config.toml
encoder_parallel_block = false
decoder_upsampling = "pixel_shuffle"
max_steps = 17100
Rows from block 1 of the decoder of a small image denoising autoencoder, named by matrix and row number. Rows with one number belong to one channel. Each number is 50 + 12 x the weight over its row's rms, rounded and kept within 0 to 99. All counts start at 0.
After each channel's rows are labels from the 100 images, of 14848, where the channel reaches its highest value: "place" is the part of the image that holds the peak. Only what is clearly more common there than usual is listed. The data: regions of photos with short descriptions (Visual Genome). In brackets: how many of the 100.
# convs0: first 3x3 conv (decoder.mid.1.convs.0.weight, 96x96x3x3, each kernel summed), inputs 0-95
# convs1: second 3x3 conv (decoder.mid.1.convs.1.weight, 96x96x3x3, transposed, each kernel summed), outputs 0-95

convs0.5:25 46 43 33 54 45 57 37 52 32 62 50 76 50 64 53 60 37 31 46 60 61 39 43 41 51 74 39 46 29 39 48 62 45 70 50 75 64 32 43 49 52 38 62 47 38 51 61 46 35 62 63 46 51 24 43 34 57 67 64 45 45 29 29 62 47 73 56 63 48 37 46 53 43 59 44 38 34 78 46 41 55 50 55 42 51 55 54 56 55 66 44 39 45 42 63
convs1.5:51 46 49 52 59 51 30 53 44 62 32 55 36 68 52 60 67 65 39 42 38 58 50 35 21 37 41 93 55 42 39 64 45 37 53 41 49 51 46 43 51 55 51 57 50 52 49 94 53 48 33 48 68 46 68 56 47 44 66 49 55 49 48 56 50 65 44 33 54 68 58 43 23 51 61 32 58 37 57 55 67 42 56 54 46 42 74 39 55 54 39 53 44 47 50 48
place: top left (38)

convs0.55:43 54 42 42 16 68 45 59 41 31 56 41 72 49 59 58 48 30 53 56 55 39 50 56 48 54 73 47 56 52 45 34 46 10 46 40 40 70 44 60 56 54 52 55 41 52 44 49 65 53 59 57 45 48 40 45 44 61 59 67 57 45 40 75 52 45 90 64 42 58 54 47 58 46 51 47 37 71 48 55 30 50 55 28 33 40 30 41 44 50 54 53 59 41 61 48
convs1.55:70 56 23 50 73 46 38 81 42 49 38 55 33 26 36 58 64 47 47 46 34 47 42 30 39 57 40 88 60 47 55 61 40 63 50 56 56 63 42 60 37 45 38 73 50 55 49 56 54 51 29 45 48 41 38 49 41 48 42 38 57 38 48 35 40 51 53 37 27 65 51 36 50 47 50 48 68 47 38 57 70 39 38 42 44 51 72 62 38 51 42 55 55 54 37 48
place: top left (71)

convs0.94:56 61 48 54 23 60 49 30 46 28 64 37 53 50 50 58 51 74 51 56 49 43 58 50 59 24 64 55 71 38 61 28 45 20 37 59 61 51 36 41 65 37 47 62 30 46 44 56 29 65 52 45 67 49 42 38 65 60 65 51 20 46 52 48 35 54 52 51 27 45 56 54 66 38 52 58 43 42 48 42 44 40 57 64 49 50 46 45 50 55 61 63 50 63 80 54
convs1.94:51 46 32 50 79 50 44 66 41 81 34 42 34 30 34 71 65 36 46 50 55 56 51 24 36 52 55 67 42 33 59 62 40 58 58 58 54 40 37 66 43 48 44 60 60 56 67 49 54 50 32 55 47 57 41 55 39 46 70 48 75 27 46 47 67 56 55 43 46 66 27 37 54 48 44 28 61 58 55 50 63 44 47 46 37 49 69 61 33 36 46 52 52 56 41 48
place: top left (38)

convs0.62:40 65 41 49 21 52 55 57 38 40 53 62 28 61 68 41 39 52 65 59 24 40 77 27 53 27 49 48 43 66 36 43 35 42 62 31 43 42 53 51 52 65 62 48 52 49 41 36 42 47 63 46 56 28 46 46 62 56 51 54 36 53 54 82 25 56 32 46 31 38 39 51 39 53 59 55 64 37 64 46 45 60 58 55 45 42 58 55 66 38 69 40 52 50 56 53
convs1.62:59 60 43 58 53 65 47 48 52 28 40 64 62 55 35 45 84 43 38 56 60 64 44 47 39 64 54 46 61 37 62 67 42 63 54 51 55 60 50 50 41 20 57 47 41 52 55 90 64 50 42 49 41 65 63 65 40 42 49 63 60 45 46 40 56 44 77 43 50 68 34 50 64 57 49 46 46 48 50 60 57 41 40 43 33 58 52 44 32 43 17 52 41 48 26 44
place: top centre (25)

convs0.64:65 37 54 49 54 53 39 33 44 43 67 39 57 55 41 63 45 53 45 44 55 46 39 50 31 60 59 40 41 43 51 49 33 22 61 52 55 49 42 55 49 44 69 48 35 64 55 65 46 59 53 62 45 62 60 41 25 62 61 62 22 55 33 51 55 46 68 73 48 42 63 61 62 50 40 50 41 47 57 43 50 49 55 49 87 55 53 44 47 29 06 49 52 32 48 59
convs1.64:39 55 45 51 36 50 52 46 49 70 58 66 35 44 41 38 43 72 34 35 60 68 53 61 52 36 60 38 57 52 43 43 49 65 53 53 56 71 63 59 38 47 53 40 70 34 52 18 47 49 53 49 47 48 27 72 46 50 42 40 66 51 61 53 55 28 48 52 39 41 43 44 47 52 54 53 56 49 32 50 44 76 46 56 09 54 43 60 57 63 85 57 64 57 47 52
place: top right (34)

convs0.11:44 52 41 35 34 73 58 24 43 48 63 45 86 52 51 52 61 41 54 66 44 35 39 60 46 61 71 68 58 55 49 38 54 29 65 50 44 54 49 45 42 36 46 72 23 71 51 30 58 56 44 50 56 68 31 41 40 50 31 66 56 53 35 47 51 47 50 62 28 56 39 59 50 35 46 44 36 57 56 45 40 42 56 56 48 58 54 56 26 52 42 32 44 39 60 65
convs1.11:60 57 37 49 58 46 39 64 38 43 30 61 34 22 33 57 50 45 39 56 38 44 60 39 36 43 51 86 47 46 46 54 30 45 31 47 35 53 42 55 36 38 45 62 32 53 51 64 57 49 26 45 51 51 71 62 39 46 53 44 51 54 50 52 40 68 57 31 42 79 27 39 48 44 52 45 74 33 30 58 63 49 51 41 40 47 57 69 49 46 29 52 56 56 36 47
place: top right (37)

convs0.37:40 49 33 42 51 42 64 44 46 28 62 33 23 51 53 51 60 59 69 48 48 39 68 49 46 32 57 27 61 57 57 28 39 56 25 45 69 33 39 69 63 41 24 69 19 50 54 69 63 54 57 53 54 48 50 54 39 57 64 61 56 31 40 68 47 59 48 46 33 45 46 50 45 48 59 62 49 40 32 42 44 51 49 53 45 49 53 48 59 34 73 60 45 34 55 49
convs1.37:75 67 49 51 44 54 60 64 56 41 31 44 47 35 45 64 55 35 42 42 40 41 36 48 58 59 36 62 49 51 63 60 40 58 77 42 47 63 41 67 48 53 42 34 42 50 56 26 33 50 47 55 36 69 49 31 46 48 46 49 44 32 45 53 71 47 83 36 52 68 42 41 66 46 59 43 57 64 44 50 56 53 52 43 51 41 88 64 52 72 28 48 40 47 47 55
place: top left (33)

convs0.39:24 66 48 51 48 57 45 69 52 25 37 67 63 69 44 55 50 56 53 49 27 48 42 71 55 61 50 58 45 56 54 53 42 51 45 29 40 58 64 67 52 30 68 25 63 36 46 38 78 44 35 49 37 37 61 51 41 51 23 46 78 40 54 66 35 39 50 54 41 45 49 60 49 45 59 42 70 60 48 52 44 46 53 53 54 44 56 29 44 42 22 43 62 43 47 54
convs1.39:57 60 47 54 51 43 52 51 50 61 56 38 53 19 21 44 58 61 58 43 41 58 66 38 43 62 39 70 52 37 65 61 46 22 55 49 73 52 56 53 40 70 32 72 33 66 41 63 65 65 37 45 33 36 46 58 48 49 47 55 26 48 46 24 33 57 57 43 23 64 46 39 42 46 52 50 58 54 30 57 57 36 48 62 49 52 60 70 67 54 42 52 47 49 52 47
place: bottom left (48)

convs0.20:60 49 58 46 29 63 49 39 44 50 66 34 78 45 61 51 64 63 48 47 52 42 42 42 43 32 67 55 66 43 55 41 50 30 52 57 81 45 56 26 61 52 37 74 51 65 42 46 68 71 56 55 70 57 45 50 40 59 58 56 40 51 33 45 34 37 34 39 34 63 47 48 52 48 56 56 31 26 48 58 49 54 42 58 20 62 35 46 52 51 62 60 41 61 68 48
convs1.20:65 49 40 49 73 23 61 65 44 61 25 44 53 43 45 69 63 34 44 52 63 30 47 34 39 47 46 83 41 36 56 59 36 56 59 50 29 31 29 70 44 46 39 47 33 47 44 59 48 50 43 50 41 60 55 49 43 47 67 46 59 43 46 38 60 67 60 35 63 71 37 48 45 48 39 39 60 54 64 50 62 50 68 42 47 48 78 63 55 53 34 53 56 61 38 43
place: bottom left (38)

convs0.59:31 50 35 34 37 43 48 50 46 26 50 49 67 42 30 58 53 39 53 57 54 49 45 65 41 51 59 18 41 64 35 42 53 54 53 40 55 34 49 64 47 46 33 85 47 62 34 69 67 31 46 55 47 56 34 47 44 71 41 62 58 51 49 48 66 41 49 47 73 36 39 34 60 44 45 38 52 36 65 43 64 48 44 54 64 62 82 58 49 43 40 42 41 43 41 57
convs1.59:69 47 71 52 43 46 38 61 34 57 51 46 76 37 79 49 55 61 43 46 30 61 50 40 39 52 36 76 66 46 47 68 52 37 58 58 74 58 60 34 52 38 48 32 52 51 40 73 61 56 34 47 66 63 70 50 44 51 49 46 48 39 49 35 57 55 42 45 40 45 69 33 29 52 65 48 39 59 45 57 51 46 50 50 55 42 23 42 50 67 62 35 43 41 27 51
place: top left (60)

convs0.30:53 31 45 47 53 48 59 21 48 35 50 41 55 58 35 48 56 61 48 62 58 45 35 44 37 49 56 38 76 44 50 64 54 34 55 46 71 42 41 35 48 63 58 57 31 62 60 87 59 60 50 78 44 67 33 68 21 62 57 57 39 38 32 51 44 63 69 47 44 45 38 41 42 49 66 47 57 60 48 48 49 57 54 45 57 53 41 23 52 38 36 40 45 52 63 60
convs1.30:35 50 49 49 57 53 52 49 49 32 38 53 41 30 50 49 65 54 29 44 50 34 57 32 43 47 41 99 50 40 46 54 42 37 39 38 45 41 48 54 40 55 48 44 52 53 52 53 25 60 39 54 49 42 64 63 42 49 54 46 32 39 45 49 20 64 52 34 61 68 33 50 55 46 51 31 65 64 41 51 69 56 29 47 36 60 72 58 47 62 21 51 47 59 58 51
place: top left (40)

convs0.73:38 72 62 38 46 50 58 51 56 45 57 46 59 72 55 58 69 62 50 48 39 52 40 63 56 39 57 46 46 49 54 42 44 39 52 51 53 57 58 62 48 23 21 32 56 44 36 20 54 46 58 42 52 26 66 24 50 46 36 53 74 58 49 40 58 33 60 59 32 45 59 59 44 44 59 27 40 49 53 45 42 47 67 42 21 54 85 46 58 56 57 49 50 50 42 53
convs1.73:45 55 35 51 68 43 38 43 41 47 43 50 57 59 21 65 59 54 53 47 36 57 48 52 42 66 59 56 57 42 49 61 49 48 58 40 69 53 26 48 48 78 77 80 41 66 75 76 55 52 43 47 57 48 55 36 40 43 52 50 84 47 45 64 48 74 56 36 52 68 41 51 56 48 39 41 57 38 42 51 54 59 61 54 67 42 77 53 45 50 38 61 47 56 62 45
place: top right (34)

convs0.68:30 54 48 35 38 56 56 48 44 32 48 39 76 60 44 59 59 40 49 69 44 54 27 57 44 54 54 40 51 47 58 54 41 49 53 23 75 34 59 51 55 52 42 66 36 67 51 57 79 46 52 70 52 68 43 58 25 58 62 66 59 37 24 50 57 50 52 57 76 44 25 39 53 34 55 39 45 45 57 40 61 48 49 62 44 56 65 35 32 44 35 40 49 42 57 53
convs1.68:44 34 62 51 48 53 51 34 47 51 43 44 37 58 94 43 24 62 34 44 49 46 71 42 55 40 28 52 58 54 42 57 53 38 47 54 54 65 48 60 54 56 47 34 39 38 42 68 15 37 43 50 53 41 77 63 53 47 62 43 19 38 52 28 55 47 49 46 48 58 56 45 27 46 59 56 52 70 49 55 46 65 60 52 49 60 35 55 66 51 40 58 47 37 57 54
place: top left (34)

convs0.2:44 27 58 30 37 59 61 44 63 58 57 54 80 63 64 47 52 64 39 53 66 59 44 42 32 51 57 44 50 40 52 68 60 37 78 64 63 47 35 21 40 46 50 51 48 49 52 50 47 64 54 56 44 57 29 61 40 54 50 52 41 41 45 40 42 54 47 39 51 61 32 32 66 33 48 47 42 49 79 42 46 42 56 58 62 74 48 56 52 57 29 25 41 37 41 69
convs1.2:43 54 40 42 61 50 45 64 45 51 56 65 50 30 42 41 57 68 44 56 61 27 60 39 29 43 49 89 52 43 40 46 48 29 25 56 46 41 50 55 42 71 40 58 55 50 31 83 41 54 33 49 59 47 71 57 49 52 53 49 42 52 47 49 25 70 40 44 61 59 36 42 53 42 45 45 57 47 31 53 51 35 38 46 28 57 78 31 52 47 46 49 44 54 38 45
place: top right (32)

convs0.22:40 59 51 25 38 48 55 39 51 35 47 64 66 61 75 59 68 34 46 60 65 56 51 55 37 56 65 39 44 38 54 48 43 58 55 72 71 54 47 47 45 38 16 71 41 49 47 39 62 72 41 57 48 51 34 60 34 52 63 59 41 44 36 39 40 43 51 59 46 57 46 44 55 26 79 41 46 65 70 37 47 49 72 66 43 55 46 70 42 56 44 40 40 38 51 56
convs1.22:59 49 60 45 63 61 44 60 41 38 52 47 53 38 62 40 33 61 42 41 36 32 54 42 51 63 30 37 31 61 36 55 62 52 48 60 53 25 48 62 55 81 62 25 55 45 70 89 22 43 42 51 70 54 51 38 62 47 55 49 68 33 53 59 41 54 46 55 73 51 69 54 62 46 41 50 47 52 38 50 47 51 44 56 45 43 47 32 60 50 76 55 41 62 52 53
place: bottom right (43)

convs0.13:38 59 52 45 48 65 60 43 59 55 51 50 59 58 65 59 70 67 58 44 55 52 41 56 35 46 67 61 53 36 67 46 52 36 63 64 60 52 57 34 42 51 47 16 56 39 51 46 37 70 39 44 55 45 71 44 32 47 23 49 49 40 38 49 34 25 83 63 36 48 51 56 46 39 43 45 43 59 67 43 28 54 65 54 41 49 61 29 61 41 23 54 51 38 41 49
convs1.13:43 57 30 51 62 49 55 53 36 43 48 46 46 24 19 58 63 65 65 49 43 41 75 53 51 61 34 81 49 35 49 61 48 33 49 42 50 35 50 51 38 65 50 74 49 57 67 52 70 55 44 47 41 22 46 42 46 41 34 53 42 45 53 29 37 59 39 49 37 59 41 53 44 45 45 42 62 65 50 52 55 43 50 65 41 30 71 74 53 40 60 70 49 60 64 53
place: bottom left (52)

convs0.83:59 50 46 38 40 56 54 34 55 35 53 40 72 52 57 55 60 72 59 60 49 24 36 66 62 19 57 68 55 28 55 33 53 26 36 47 64 64 62 57 49 32 45 45 41 45 60 22 46 61 45 50 49 46 70 39 49 45 32 54 54 51 57 59 63 47 39 65 38 46 63 59 40 41 57 47 50 76 56 40 32 44 43 68 27 45 59 46 47 59 28 50 56 44 54 53
convs1.83:41 56 42 53 64 57 37 64 51 51 49 65 33 35 20 55 36 47 66 52 51 61 47 46 41 75 72 25 48 43 60 57 52 53 44 32 47 46 39 55 51 78 71 47 50 45 63 29 62 38 40 50 48 39 24 68 38 46 51 55 61 50 50 55 25 55 76 52 48 67 26 38 61 46 49 48 51 41 23 53 54 60 40 54 54 45 53 75 50 50 54 52 50 66 46 54
place: top right (42)

convs0.40:55 57 48 35 39 65 49 54 59 65 76 35 64 48 62 50 57 70 68 51 55 53 50 23 63 43 33 28 75 47 57 57 46 52 58 57 49 72 75 35 49 68 20 44 50 57 58 50 50 60 41 51 34 56 54 50 44 54 30 61 72 50 49 56 52 48 28 54 31 66 36 43 63 40 51 49 35 55 26 44 37 66 48 54 23 63 55 50 48 53 56 46 47 45 45 49
convs1.40:35 58 47 54 70 36 55 69 47 34 36 59 58 13 46 52 34 43 70 81 65 52 50 47 54 51 43 43 58 56 58 47 36 47 32 50 30 54 48 71 52 65 56 51 53 49 33 64 61 60 51 51 57 54 35 42 38 58 45 49 44 56 48 39 46 83 61 46 46 53 46 39 51 49 57 50 52 61 31 47 54 26 39 41 54 44 73 55 55 44 17 29 45 61 44 48
place: top right (72)

convs0.8:50 66 27 46 45 53 45 58 34 38 43 34 82 50 38 39 53 48 63 39 64 75 55 52 39 58 27 50 45 34 45 64 43 41 34 80 53 45 32 52 56 60 43 68 42 67 51 43 55 36 45 55 62 52 42 55 62 58 36 50 65 55 36 59 62 36 54 52 43 45 44 28 73 43 60 56 42 42 39 38 45 43 38 53 40 69 60 73 58 43 64 59 58 35 35 62
convs1.8:54 52 62 56 56 36 40 40 47 76 45 53 54 60 53 54 37 47 62 37 42 39 47 47 43 38 85 65 44 48 42 57 29 38 84 51 43 66 43 35 50 19 50 38 48 54 36 95 30 73 46 50 44 73 49 49 44 43 55 50 64 57 48 62 66 39 45 44 36 59 40 50 45 55 44 43 49 58 53 49 49 43 53 51 69 48 65 33 49 55 58 41 49 43 55 48
place: bottom left (46)

convs0.23:32 58 37 31 06 58 61 51 50 51 41 46 66 72 47 60 66 35 45 63 44 50 53 55 30 50 70 38 42 54 46 34 52 35 51 47 65 48 41 52 55 54 32 64 44 62 46 68 58 61 58 56 57 57 29 57 32 61 43 63 67 59 23 73 49 60 68 56 45 41 52 34 44 35 44 43 35 58 59 45 48 45 51 50 40 59 68 49 42 56 62 43 57 35 34 45
convs1.23:66 26 46 55 58 49 18 61 42 26 58 47 23 40 61 36 38 57 33 43 20 40 23 31 46 38 48 58 65 48 54 50 53 63 77 46 65 68 40 37 49 38 71 44 62 54 68 20 45 31 47 50 57 55 44 42 52 49 50 50 57 46 49 49 46 42 44 46 43 56 63 52 54 50 50 37 54 62 45 56 59 58 40 51 72 47 58 46 35 53 56 63 49 34 41 56
place: bottom right (62)